{"arch": "conformer", "model": "sound classifier", "dataset": "synthesized solo parts of chorales (CocoChorales)", "train_examples": 39062, "time_shift_ms": 50, "n_mels": 80, "hop_length": 160, "input": "log_mel", "spec_augment": true, "win_length": 512, "targets": ["instrument"], "num_classes": 13, "norm": "layernorm", "hidden_act": "gelu_tanh", "mlp_ratio": 3, "head_dim": 16, "fused_qkv": true, "qk_norm": false, "layer_scale_init": 0.1, "inner_norm": false, "subsampling": 2, "layers": 6, "width": 192, "positions": "learned", "kernel_size": 9, "loss": "cross_entropy", "init": "xavier_uniform", "residual_init": "scaled_by_depth", "optimizer": "soap", "beta2": 0.99, "learning_rate": 0.003, "beta1": 0.95, "shampoo_beta": 0.99, "eps": 1e-08, "precondition_frequency": 16, "max_precond_dim": 1024, "one_sided": false, "adamw_lr_other_params": 0.00071, "max_grad_norm": 1.0, "max_steps": 21200, "batch_size": 128, "epochs": 69.5, "lr_schedule": "cosine", "final_lr_fraction": 0.01, "warmup_steps": 630, "weight_decay": 0.1, "adamw_weight_decay_other_params": 0}
Rows from block 2 of a small sound classifier, named by matrix and row number. Rows with one number belong to one neuron. Each number is 128 + 24 x the weight over its row's rms, rounded and kept within 0 to 255. All counts start at 0. Numbers have three digits each. After the name is the row's rms in percent of the matrix's.
Before each neuron's rows are labels from the 100 clips, of 14976, where the neuron reaches its highest value: "peak on" is the class under the peak. Only what is clearly more common there than usual is listed. The data: synthesized solo parts of chorales (CocoChorales).
# fc1: first MLP up (model.blocks.2.ff1.fc1.weight, 576x192), inputs 96-191
# fc2: first MLP down (model.blocks.2.ff1.fc2.weight, 192x576, transposed), outputs 96-191

peak on: D#5
fc1.27 125:105142118098118115129138100120124153112126113139134140142150134083136150124126157155117133149111109117155184121142107110103141118149150164119145155147144099106174207139121173108172146108139117158113138192112090128122164081118125139108087143124095153219141159140176137120158131147105117125
fc2.27 103:134167149138137135085113095103124136123071123149140148158144120102123145130082145149131102120126126142134159134146138167122120127189152113116134128099149153141096111161143136127115131139128117118171148192127137141161113121145102167111121177139114155156133119106082159161139111143176170140

peak on: C#5; G4
fc1.83 132:120147143139185131144143127130128114135131136118123125130151099110177115119138088136089131112140144144133140146150101083121158101119135115154142129183128123076130127089091122170111148088153103119159139118159100159110006141095170087133143115146156161138137116096106185145129138128153098145
fc2.83 116:142145144137102135122091107137131154124110137125101114146103137121108118138192112130145124137144134114105114120161140209110115151125124135130119160178153179114116118112092144143121208140146145113144113150154140129170131143127125133123087158122141112144102137159137131144124135127145139178

peak on: D#4; B3
fc1.420 081:156135094099112120144159155099177122115150130108109114138132117152135148130104124122112096168130175127143096091138135152158095133113150139148129123149109140126165094150136180105079116154091081143135164104126155126135096132129113089096115128148128121133075119158129109116129131119121097155
fc2.420 091:134144119143120132118120133105124151143204123099107113218161155154107188140146136138137113160118148116128113126152109096081161161179070117124146130180126163105131112108124174183151098141121116125159157117132119145153150125064114126140074139126134141129107098153170103125117129098130127143

peak on: F#5
fc1.193 096:134147124102140159122101164100122130135162126118123106110129118138189118132096121135121158107112177151080139117116123151133137150078132119117236111129153156086152135126099190144087138172171151145138107162112162127131116143137113168095146104151126140126105101136112111147092126129115139173
fc2.193 100:155135144142141134151165130105132113088101131123153148153138107162122116093160073117126158113125102153118178126094136175102147109159141074135153159114147148094184118103142107084135143146101090181166130167122123137161155130152162183126097166142117135120147117143122160111110097133167127175

peak on: D#4; D4
fc1.37 098:146164150110165139106109183131107130133131105114107146117165152115114107143106102079183140137141122131149113151145164092108109166118113109179114100119115138116166139130102169106066095140133093151131127088166181180120088108119137128126124101096173152149093118147178110105156118144139159109
fc2.37 103:142150126160095192131127143154137134148171130128134100128140125143163145154149133141103126125135134125088090136118123153128106157138176118109156118190127077121109105089173146122133098125133095095093159197134102128153158096100097135120088134115107135110093126162109138152150134128123132149

peak on: D#4; A4
fc1.565 108:127123092122116161179100091156126120144145123128163134147105095112137091081155094120131133148117098109120101180143097097130087120091135126138125133123116125166128116118087143109112116150160127142112169153127092086120142132137119133145117146111120111128115155183098104102157118146122187104
fc2.565 107:095126110127152128166112137156154132125127098126113084142116132119160140137106097154162148128153121166127059108104102100120123097091121095114156080139132090113111126123140157153148144116153138121089113177146151127134130120168112168129087143130141134112128133129106148153132095148173132139

peak on: D#5
fc1.175 112:087134145124098134117146102135100131106132112134130116093162181124172122198105109102141170115120114168116093100086099168137091109101148149128150110125165135128151169082119171115141128137125128119113087085114111107163156089097087122118137127126160121173159139079130085128143160108092116142
fc2.175 094:109115137106128123105145103167192153163124129102111156168134125096128105118141130131128136104124109095134149151161110150105149083132113095117113140136113124138140109132159149130116127111154130118106158186159124098168105114156138148111079124120139145113140158137118119101122110101101156113

peak on: G4
fc1.125 133:156111120088113109172126099148105139092156156120132098120101089163120110099154122169131127120140077122114120135135072114137143122116126119153125154078117102142157159132138131131163121122117100124147125111143117132174114107117186107144082134165131126137122115158147144137095095142135157121
fc2.125 123:139133127116131176164126120142207146108151086134113141098124116139067126159127130165126117155168132143137175088102116110103151112122142116154162117117086168114134136149110154141117114131107089153125093168141139114106096108106124128124083114124171109146110114131125128138166139103152136104

peak on: A#4; A4
fc1.378 125:123141108138155155145093102112135110101131120115148122133086138110170092118151130148157073163129143111157130089118143104124178087121169108083112164125154111140114120127131133106113128142151095160140080137141104134085162135177127144129159121129102128147120093127127094140118154121142118154
fc2.378 121:153128136133159132139102156157104106108176145150138122176143105122180118141083103154142111143120140088119184127094149140138135087108131128122099106138131114147132136125084084117141176150146123102143130072109124104170135136090138146136123139131085164144090147121109072147075140174150096134

peak on: F4
fc1.119 113:164144150143111131151140082132120118158123108125097151133127117114200110153115135125107181145132129138124098144156103104171190166142140125127151148157158112120144107078125138132121125139102121157126122124113094097080103100109126143129122125117133142128167124158063131151124123117166141134
fc2.119 117:144122140115147156116124109104119141101106122124128120115125130110159099163118114110132121109141124100082130165140113125113143144195099127142127157161134125166135132098144150138123172133102147086198177109109103103127095127090161183146151147110090129145071156144147139139151132134142131110

peak on: D#5
fc1.284 089:128167127095162113141186109109117145131169141137095146136134141086134104163099119183121115100130133114136144136095093083078095146127125140118098132118133149163115180109102125127148102114149114098146130164169125106175126170115127146102138154155123122162131132124132157136136152148097110182
fc2.284 095:125165131117156085110148071125129134157093125149129122144116117142122179139079152155125151128118125151158161130115117085105129139105051131134140135168129089086140150147081142132096167116095106147136096118089147134133151146132125159157133157164109137128119092112115137180075109092144140150

peak on: C#5
fc1.17 113:079104126110134115135150157177137122130137147161104139132070152119098134153135136146142143077097109081133115129143085153138172130108126127134121128091165139155121087095120176128117145129081116071152113137104099106181142098108100146111120131132133113120135077141128097174143145141153126123
fc2.17 111:151116116148116170139138126139136166113119116161144121181134143129110164148118137177128135116109142102134131177093131119120088123127110130104120139165150126147105092162123125124142142121122179134184124123122126115083102142110139152135125163154125140117088142141117152148113117169078126118

peak on: silence
fc1.296 079:125145132136118158140119122067108111109127118144147134139125148135158116136122122186105141152134121117158131103107144121106104131113104157078151104108077094122131175116153146125150143152151101157108124115140103125150065155112112119110144135155111135128125130171121126137161118096116154123
fc2.296 090:143137099139124145089162155069107126119105087179129152107135124158113123132136153080124138111136120067134128102150111119088145107131149126108148130098078124100132114124126117140133102133091135074157135131111140127076054133143111141116147153140122131129109144140122129146132121089159139123

peak on: D#4
fc1.538 081:136119131079144177086123152102133099082141127139154187189131109101144086117148132165159125158139119151182129116089116123110115147099129154163118126092131161132181108171165130086124119125118140152100138092108133127115141148105135129140151124149149144119141155135111126102151147140131156171
fc2.538 084:096132144158136122138160134117150184090138121104147127121133109109152185141093113146142120099123149092133120081115138131093141125102187139126132143113120143131109140152178123139139190119153134102149117107114186143137202074104171137161135146116102113145113125130148142097136141187092106108

peak on: G4
fc1.395 076:153133122160094148116142110175120138114106075109114155110127137132168096135153089146150172077124125122129184103064082164112104119097130159110168108105137137122124109134105139158169129144130153098129139091125166122100109108140114125129145163104083135126138134125121118123125108115099115120
fc2.395 080:107142130136148125123147141125123130183151112127159140122126136137164157136110105156186132096101127154166099157110143094102094131167123129172157108213146107136133133144125135137105140164122187119126119143137089125173166132143118094106077128145163145118143149141114146103117128121119111129

peak on: D#4
fc1.366 139:100106113105131115145143109158160119106121140156121123121124095177056108129123161127110163112098145120164164143120131147135098087134102155151142148120145087113127150113185134140126115117128124135117136159145118105137151093108097130113175095129103141172121133148181192106134122143085133122
fc2.366 132:108128138142141123117122107113111140102090145142121122186130166114127130117175157128138137096108151133120137126113130185111144113138071108143139124094131152143125126099104105150139119127100109153171134088125159123163142124119129148137142144159123134120142164149138099107132139102098166106

peak on: G#4
fc1.84 084:087156117142138123133142145107138123146134146119098081157108137139141089141112135126108112136180124120153133108143107080123115108137140110132106127114124118144116117150148123103117127122123090132110146104095116154121089101097134119128128113105099123113131116100153095071135103159166116086
fc2.84 083:162100152129108134113116128120142118106185107100137132130129121161068093119109172102136118127131126133151067154108136130147144135094144143124136120137095115122140090053142139104138090133139159104160113114112146146106123175095113139153125116083117124160090140141135141104115141137107137117

peak on: G4
fc1.561 101:109156134114133094082147123137162125134120110132133164120071123096139144162111103169130096095130159102147131158185104106175169115112155100135097123165118143123165129099134139124092136135123124096135081159092106120155141106049110161140128119133119123115131129082131089113130127124128131133
fc2.561 099:127112125141132177132114104171093166083105105111120122114147126121145138127112177119105112106181124116145149095087123140104135114173107113086118134170148142140144157158106069120101120166144136096157117123132098128101111134171115166140145138114106104118123130121129129101123112128132150107

peak on: A#4
fc1.456 136:140150095134124144125126146128110165154118136081126140118132163104091115146139103123123127091131090157154146076120178112119149108117121106111142094120100165125155143128160154119131086168105130132100132114121137133141153189102104200148123156121108143089130130125135160136046159129141121125
fc2.456 127:099122108137131172136162100133154129156144140125119152108112140107149147123119086115103116096156127129137180122120146103145135109088159125139149107111114120124157132161137142123118046134143118160076126109081092119118191165126133135141095139157129126131140130104105110096091133149154117120

peak on: F4
fc1.2 092:090140147115119111144099108165144130117120129113137185127092097157145100134141155138106135119142124127175125149131124106135118106099161098133125127105120141108126129111110133093154129182131105114124136076168140130115134085128109117124127116152116151144118145160132104124163124121110084154
fc2.2 101:149130130142064124103130122079091140145199156122146142190171104081084121113166133127121136135152103128109118113148132132153118109104172126096156102106143121112149140124154106122127186102092097124114089119101165133133125130102114078131125131122131139135165120164124116117155112134142136112

peak on: A4
fc1.375 085:167128192110117106146129131141175121162135157161113162133131120109127114083140105139141129110138139107144142091121079145154097081107160138138120146100109151140190138109132129133112143111163134126149100143124104123143122098129088132106135132135117121155151143158147121168107124155119111157
fc2.375 092:142145106126112149120123136101106130111184138106120149092123124121099133126122088132125137073133132150156125132105122138158118095095104118118075115162166108188099121141102146121136099119130124107091110047154162135106098103092157144103135114125134127136127124129146105119147113119136133150

peak on: D#5; D5
fc1.546 083:150157125123077155122136117130126117102143159152136151130114098122177103220142116144119108137073103134164140129159115105104097145133101094117139089096119125102149168166141145187137114110119145086123094148137139157104129120145106114108128146107106135126122137124127146137126115156129119139
fc2.546 087:126153163165121115172113109108167124160109116113142107121111145162127103118102169111090142145140099078124153099129103069077088117166113160142101139136155083095112143135113123095117090091096147112107140167115121132119076146159118176124110146107112114137129139130139112128100127151135132097

peak on: G#4
fc1.162 113:132121166155090109180104180151097114124141122136128148119101157092137166154125129143128134116150137096168102120082182139112074123121110120118180107136084145147171145146115118133152131087136091109125098149141143126118114099141142134144129109146078148128125154113108123164105108097128131111
fc2.162 111:151111115145126126154123124144066108099116106111136111149110145152149150126126121141123116140103105135095098182101128141061173129156127106144112098152130068213131112180125119134106099145124122125165148105170106168122130123088121158113173123154165126107171123129139177130149116105103148138

peak on: F4
fc1.501 098:077087150144132118147103091153169162150136180108104164138154133146133093124150154119117106163103113111134126117108121138130145105112132103109109149114157125134133111094136153089153138117148114102153162093159107166142115126113126140115104104154106135186120124149094126119130119122120142171
fc2.501 094:119102145135128133122108141114084106115157121100130131143184128116061091103139138132103146111132129099156134158149144089144122148137145134144141095057135103112128123122152138142112104146120162125119128149108126143041120117119149099121147130108126136165136115077144090150159130085137139140

peak on: F#5
fc1.470 090:168112159120149130119140086128127140125108108129144145121129097097115128144117119094138109064071133133154148150123128131129137100187111144079144132124120135146177132153124125091141164123086092127098154133164082128078125125119152124169146103123141115179154111119147139149130129176107137133
fc2.470 100:136097141123104159150130063101153179091129134118146132117108147137136140116114129130111115115126149147123130134160123155148133134091122146111112093113195161102135141089108138137088164120164114113146116128090126138133134150123090094104074106124135110089106131121148151127084113128126117134

peak on: A4
fc1.487 124:138170101153111121125124148109132128115108129167122125114152118108154139165130177096171171123106117101124149132156104136051137094127143128111163108118123159160103143111137160134140105104103150134151132133118115116130137135170076098107147129150123100173111120122140087198160134146100143167
fc2.487 127:152129109134114113118152106141115127119128127114154095129142129102097168118166162139121163162109136089146143150143110135117149099146102159120135142170120148150138154131125156101133144096073103142158128162146132151175142146115112117130142110118125108127115124131090148112132105137091084132

peak on: F#5; F5
fc1.551 087:131142144114121069184163121087097101127094117107109098126099122108130159133131166132130129128142131141080164109149145150124112136121124098154129168172131163126142135142160167124159142130128143126183141114163149136122105083087120110082165166119180130145115134099122162169130092137132100130
fc2.551 096:152135116111165096123134163156140127094178110132118120059134133156147152138104097090131125124115112131138132166060122085123130129166083123122104148122115109120114148143166145134113062168120146126138134065131124114121127121106155160104183129164113114131145144120152171109153165110176137110

peak on: B3
fc1.183 088:141107087119100165150112117137166127100175158121183100132117152131122132167132167119089155143095140122168126176133114109122149133138117137103149113117149144120149116077139137155145132135141117118103165110145158136110121138111102132125104144112117127148178096101149095179161133101094137128
fc2.183 085:185126130088103134149136123143144150091145163118142104158136117142141158121110087134104131157113134135096087144148125150128151146103107147143164072139183100095142121152143139102145177140125156179098099104160109141143166135144105083108139119138110113139191155121124143102145109106073135119

peak on: B3
fc1.146 101:147150110134109124079124121148129139121132149131138100148169121126150129147136133125125112222123155120144100123151152130103128102119142161159147113173120150123181151104105214141098142115109135140117161100132154136142099111110124129118075159120112096131099109113095120115121140129137128157
fc2.146 115:152125146116098086136114147151103136146086122122117102129157135136119172121147136081131097204119130094093187102125124109125121129097191098136144129157139172147124110091138143130127178138093073135144146100182130119138189099118110153139135133128128141111117106135130124111126121085098116130

peak on: silence
fc1.15 082:073117120113085117146131070146149157103137127080138138125094127162156137159124119146129099151136143149118140107073094075136141102108121136128116099081117133134089166112153114196133146142119125145102121136130120131196167113106151128137122200155101113125134122155126126093096187106148120115
fc2.15 090:148143138139106134107111179119144124129191113096141177082143117184117140143151129108159149161142120131131101163128122145189147161157168139161127137157078102148120118142115177130118089129134118131155113086105135101142115103096147124152152106112142122139114118135091127155116142105117125099

peak on: silence
fc1.373 106:102117075198109133129134125115135132119148094142131124123153135113116103134116128098113100093163150126152129115134117135133165132110105112089097089131105142140144103131119076127167138147103118171164142124092115146123118145138163152110125100117120089114117080145095117101081130147133116152
fc2.373 095:111149098157093109139136103142167160135083150113128141102132139163135107125118095138136136137124137102145121094098124155119172114086085137127135146112127123201122117137088119152132154145119120159119071130082136119079116161159124169147088153176131153135108143090102085129133160111141152132

peak on: silence
fc1.140 078:131138180143134104140094120135124131119126149105138147120143101152124131104139120129128114119111101134178129101134099103156127119102100124139158139166103110133113150102144156125120117133134110091172120078138103137070106137136149129149130166167137116125164110158141141137126125148138114104
fc2.140 092:135136122116154143136100127104114113142134173100089143143134163104058113135148105108148136144137151140144124143141106113122052129111098157151126138147101079148091136047157126131121121159150158154091137153117107113107118112175132084149130120112110113130107129177114165128084110153078128138

peak on: F4
fc1.398 109:127110119143135129112149121133172148122113124118129106118107105126103153122088175135100150159133131136139149192114064156114123125163129197118127133152117154142145127083128145092142096137158143117160161074106116150161122119103131142129128108101091106121140142108116127131140137114117102180
fc2.398 108:103121141107104124162118085190113150120058185128122140143159107098116138115128116160098135109107118133124168173123141110127144114153122150137144136126110099132113148133146157123122144123128146097117129079134154107152088132061113214122145123158159121132123115123094096135131131138135133119

peak on: D#5; E5
fc1.60 110:150102095122115150095119074108145143104131112115124150108116130119214112220143121106123158116077130133108125088131109119092108137119112108074153114150117135148159157120154144175135120091129118133139093151113172107119148099111148125097110142130126133108116148145163155140135128132124114141
fc2.60 114:146127141117129105157151148090150133092131142085116110105107108106168136076095091143098145148147110109104120162141090085125127126121102138156109128143161163101150142106135172117150158121134130163122133184141125143186068112188134158143102147115151140136076116117159156143097121129153133109

peak on: D#4
fc1.391 074:099157119099132111140146117145099159131134150142107132144166115099097089148149112112158132126129156102137143151125122138133163108106130109122130099110140076105146133115099093113116193131164101107120122127170123137129131156136106093111105123118147155151132126185124120104142128136135164118
fc2.391 079:178126123110109149105128186105084102126076127111143100183135086112158136104125131155114125125095141123146166143138149125129119112138112122099103109143137148119079121128129108123159094148127116141134123153162125135084092134160126131140146135131136138121120160148132120147136131080116142137

peak on: C#5
fc1.201 075:148139105134139141119171140078104116166147117164127139153109126109112175109143127092125160105114194117154108103159118124115150115091094118132122146176121118134125102070167195092159116125129108156110152086152122127087148146141113138118105150121119142170132139140162136190100094100144128127
fc2.201 078:100119130147134141108155172165141111108162112158130099117132156119141157115143125122151092095144166100152129155141068100086148120202142138101116141118138121102137147187143149129126169116121139126163172122137121135159150137136139093107136129138118117132117151139140144130162131132150103162

peak on: B3
fc1.498 087:120070166110112126153128144131145105153127157099116132141131162138149084153122096111159131146138120131132102099156172094150128120121096132122127102146109145118150103107090110128158100134143102127092106082182169155146090147173118154122131140147111130199134134117123153125110133105132153089
fc2.498 095:110131121103122175138139132146115102179166123094145139139122109109147113097144042166128124160128157163084119103140068117136099128135127082109115121104101144125130125129109129119137122137144093110157071102141133135111115151135113163114104102137137112108112164143127127136158146099178098132

peak on: F#5
fc1.77 112:141111119122144142122100138117103173095107125077144130125163129098104126086086123114121158131128143124136111112105149132098088158112136111119158120139099123105200143087138145165141091117166154129168094175127161127199162150118152127144090148131118123153132119135147112096174142123094127087
fc2.77 101:124100177139117131110123104137193125101115080158077134113118108118145124140178133137144152123160143119149110156135096146123133103177130111118115167142121116157112118163148145119109216124159104195086126122143104139149137071180149116133116116144102097120124107136094140166153152131123091104

peak on: C#5; F5
fc1.152 113:142138125127102136124133112127130116133129125159103105109103134090098137088129122120138173100140080104142114095122110178092102149113099115116171125161111120143086084126157116139110100139152133140094124161078108106147154162150137133120102115163173123092123113147086116164084098169163109121
fc2.152 112:092117082165107152130160097180113125108111149138162111148132143105100172092148095083145139112103115144157138152166127137146156132183112128128118103119161130149135119124150119162149066086117137115155161145135108090142106118109119091139119108141138121122129141135128094133147100119146140114

peak on: A4
fc1.207 114:126114115158136130145102143123164126120122151102118163123092141124110102089162152146155161095127113089151146125097112153134100122117126088126114170120157179141123111092131161108144120145158146075121134127138105149165120080092122191132085095145169155127121050176139139149133127112128096168
fc2.207 118:116135129106116101132143138103125134153140170135123131155150128124156108107152155124104118042137145102152130172154111092112129139116188094135138097082144058105151149149116107117150135142113082130094119136131125146088135128116149122149133126118096120164146152160134124113112162110138120108

peak on: silence
fc1.347 117:147129072133132155086089168152109115174120112124127101180107134112131092070163131150127124141113161080124060146137092131070114168131139149173121126170156129181144102101131149153118098133142113121148086124136102191132105144131092142133111095112112121115123125124147150147127142117116173119
fc2.347 095:148126135132141119146159103138215135135137140104131089109140162122187152119144133144142123131098133131133123084132169100127141160145148136147134100125148123111144110118150136156143115129094163122148155196160135108142110144149087106122141129117099098124119105145123075120109183139136137139

peak on: G4
fc1.45 081:112096135156168077137171075104126125109098137134133128091115134137153076114142157142138164112118126159145162153119123137084147081135144164093143121115147140114123112086157138155136146175158152087147133115123088150115102175112132134120133096190151157135119147107105152095121128153106119092
fc2.45 092:124123122118128084118160099146091118055136144151130100165129138128120107112140117144119114142160105090127182177102106144106120143146131107132123117115094183141132152095093111129129132145144095082151130098108156141070100160097142125109124104143096102096089129118146147144143097099161125124

peak on: D#5; G5
fc1.118 125:082174131131126114144113157150140122101107107132105129124109134111135116136143108130109118108114120112132102109152091136130157091117086143129152125120113134083115140128132166105136163116149197105121172147172139133151055175144147130169093128137144131187105139096144124144116135123144082151
fc2.118 115:123143135121131138125127126108148101136150148088151094163152121145085116146144128111132123139130134122137125083109115183088129156132092137135151155135081104161094108096098148145138194136141090158145075155148141122134115120170142120128113129125139138150116165128121075143136161151115150126

peak on: C#5
fc1.365 073:125148130130121114105087109101158123139129127180123119117129121143164108170117123130083148196080153109149151119144120096133160098109145142124145107131169092129137104147150151120111118127098149151110164121086128117171118138134070141138159152075127098158128127158096178113137121087123117130
fc2.365 087:129134143098159146114141113096121150115133154143138118153118090154119127135155097100103136155145119110101081129122156158097141149126114109110163108169093149119152118104125176127166104153151084082174118096134174135145137093081122147128133108123123142118121091108152122144176099118135156123

peak on: F#3; G3
fc1.525 111:126081160118114117143123162167106134138125113151104136125133131124073166148116130118158131138139165111119145101122160116133103140135127116153120148096096098144147163101175150134119100161121114102129112144068088143112093111117151144126147166161107142187107148139154142103107113087105092141
fc2.525 114:122142110139099140136141128072111105107155146143132150158135128103133167122156117111144130109144143126105091152131127150128124130123109138090119089120135143155110095123130096123122095138143085115153049106167132148112126128135130108133137153134110131110128149167157128119159136089079154132

peak on: B3; silence
fc1.277 112:124135153129133135114147092155142134118121099108096117107107107138130133091098169102096116139162118129106108163122117119140170125120116153130119154149129122130134142076117146117093148139109113072151145145143093110117117113117157142138146127096081136100141093151115083170147108169184110124
fc2.277 113:119131125093101097157107064135112134094119111112144146139067139125146112163139193142151132111115136105149097139159129104142150105124101132125086166138155113118090100094181123112115118132124211096147167108143110119121099100115135151120189127097115135118105143123129136126129155173130111130

peak on: G#4
fc1.11 080:134112126141110157094135142113116121138129141158108094122108157166159131114091122116134144142128170124145121183140116162101125081105147123083098127135071133151121163134159145143114104137114099131099175132103147122146114137132161124107138145127136114173151118114129086117140103127090137118
fc2.11 093:101157141137108100099151107144110104074106137118126130119131089127065111163113103124150116141133160139165145054137100130145126078143124145128168126148119134161148108150127098155124148139143138119136151150116148146132150139107160162104132131112085151160099105120100124100155082098129115116

peak on: F#5; G4
fc1.220 137:154141137125162102124082187127119149112136146115121137128128131117102113137116136157129100092115117089084113137098123130098170126146138130124193115119150114085157144090090147127104146105129071139162136164135124142127163141153167147142154126133118126166093083115142117116088157118126129163
fc2.220 124:125132115123147106136132093144157109114101177142138113103111149145128138107231127129161140116123127095130128120115127153097098161109090126144093108138138155118103096147170138123139171132157127130170128123127103133113121130096129129138068151172114124136068095126106131152170097146116162106

peak on: D#4
fc1.98 086:119096086106128117135133119119126141171098116172147125118127131111160105136144138117114131147100121142115173186128154117113130086097103101089171093072161153104146110114113130140138090102156136142131135071118089126114178090100097129158170152127154150160154142175119143141118135119102113161
fc2.98 090:141141144110175147121137116184139143118162133154121128156120124122095146116116156148140104121142134141105123122140158152116162153137159118099132162132121119108156128109091126107081177120100142115141149125110130129129149103154151133108152154137099140109079143112133145122172153113147160136

peak on: D#5; A#4
fc1.553 100:152099132094118121151119128101150123130165137148137126084071142100135180137106137125198126127136100085134116141095151136121125093126097137124115133131133153151113139134142155146122129122112124161129102161124089106100171143135151140133139106122145134146111131094097085132152166136173083133
fc2.553 089:140120161156118086127123133148123119080151099124124119093135104116184099156143125135134121149088153150144133112133098120154124126112116135116095157108137159113107116204152093155138148108122120160142097167164140131176110118144102091164122127144087137120166145112154125157136105148115136141

peak on: silence
fc1.423 070:102087104157121131143123131121149159138107152087132118117128157120117130142108162118117156113084142109159167065113137139089082156138115129113104113149128115089141137135135123134109100116097144125190109091098138156103095094114139152142120116135077111107143132153146129106090120122150116091
fc2.423 077:116100185123123155126143091136119127163161148124156141103116114127177123113070179101130131157098122149090115086101138102127138136135139145138122147114093132142135088149090140136172097093121135151084110174130127116135140138130096151093110116114137131107077125122152081148137125106123141147

peak on: silence
fc1.363 099:115131124112118133126128112087113136087137144154154127112163104103127160118149164162174126138160135111123150107154098113142135104106137138132092130153137097141182103147161131123110162096109104172107095108126134114140134095146178109116093121139106154140128115150077169134108138131150138134
fc2.363 103:137143109088111141070130178164118116126130131136117127127095156132167146139157077129134135144144129154162187144098092137126155141129179155136136134123098162131109160172124149108155130139148100108132134144161121099146160155156122086128146131150154107109133133124135158124097140119154126135

peak on: A#4; B4
fc1.251 074:141106135138136088139083097135168116168153153136146117166096108138130090133124126178091102174108134114155108080128106096130124127135121127099142131125102126159121136157127146137158206102142135115132077107135120135114115092156122159099088116144112107132137135158127117095141143120146138096
fc2.251 081:133115114127113136122119149092120137152123142179103153150093143095158127095123123099146139118113157127121089089158116114096138129091161148128114153125128096104150138111116144110136060140131146130133165187075126129065116140067127135132101101133100115163109114105103087131108122105160114150

peak on: C#5
fc1.340 077:151085102145104103086123113154152108150101138148096143187108143126129110134147148141128098144089173171118128097137109081139121096115108156105134108161144146152136139107126125161144101098074133126140107122138117145117156123129074112122106097133103137116094115118120130159155126082127112116
fc2.340 089:132123113132147113093131090141130109141141131175152114092106146142130118116148128145150164158119107118167121115190105121143144100159104112138153089164098121138128154132087124110122105113127133120159161110083121133153070117085146093115130153143144104140091113105128105120174117149137164157

peak on: C#5
fc1.332 098:140096138127157115099170109131121093120144156138153128158116110134103111125125125128117074124090140104109098159187131149119208077139133151103108126109138142168152144096127160152120142128095118088173144131120123134106139115123121138112147111103118145135108145115146103198143112103117131153
fc2.332 095:159127127109143122142124119125143106116158148124146132126089132118161110145095143154134142126100119060118117127135146125099134068115116135168130109135149115123166116175125131125147141101104174142143115095092155130137134142100132126106197126083115122098108156086119140101121155117131091117

peak on: F4; F#4
fc1.438 138:114117104131197075147150109130085094133129109138115119117114114129111104140120109171159105102119112107111141136093134175143125148088098088126089109124138114137117161145143122110099107111135088115199186120090142128115131109116102133133115106164106103124135182140140107115140123141148126184
fc2.438 124:110141152166131145102152190170106123156151137182125125159156123108157204117135124112116145120128124095129183136089102153139147134068106100125139113125118128130140116208078121156134158133104139146120140159108143119095090140135129124111117145123123127149122146111151117127105153108127126150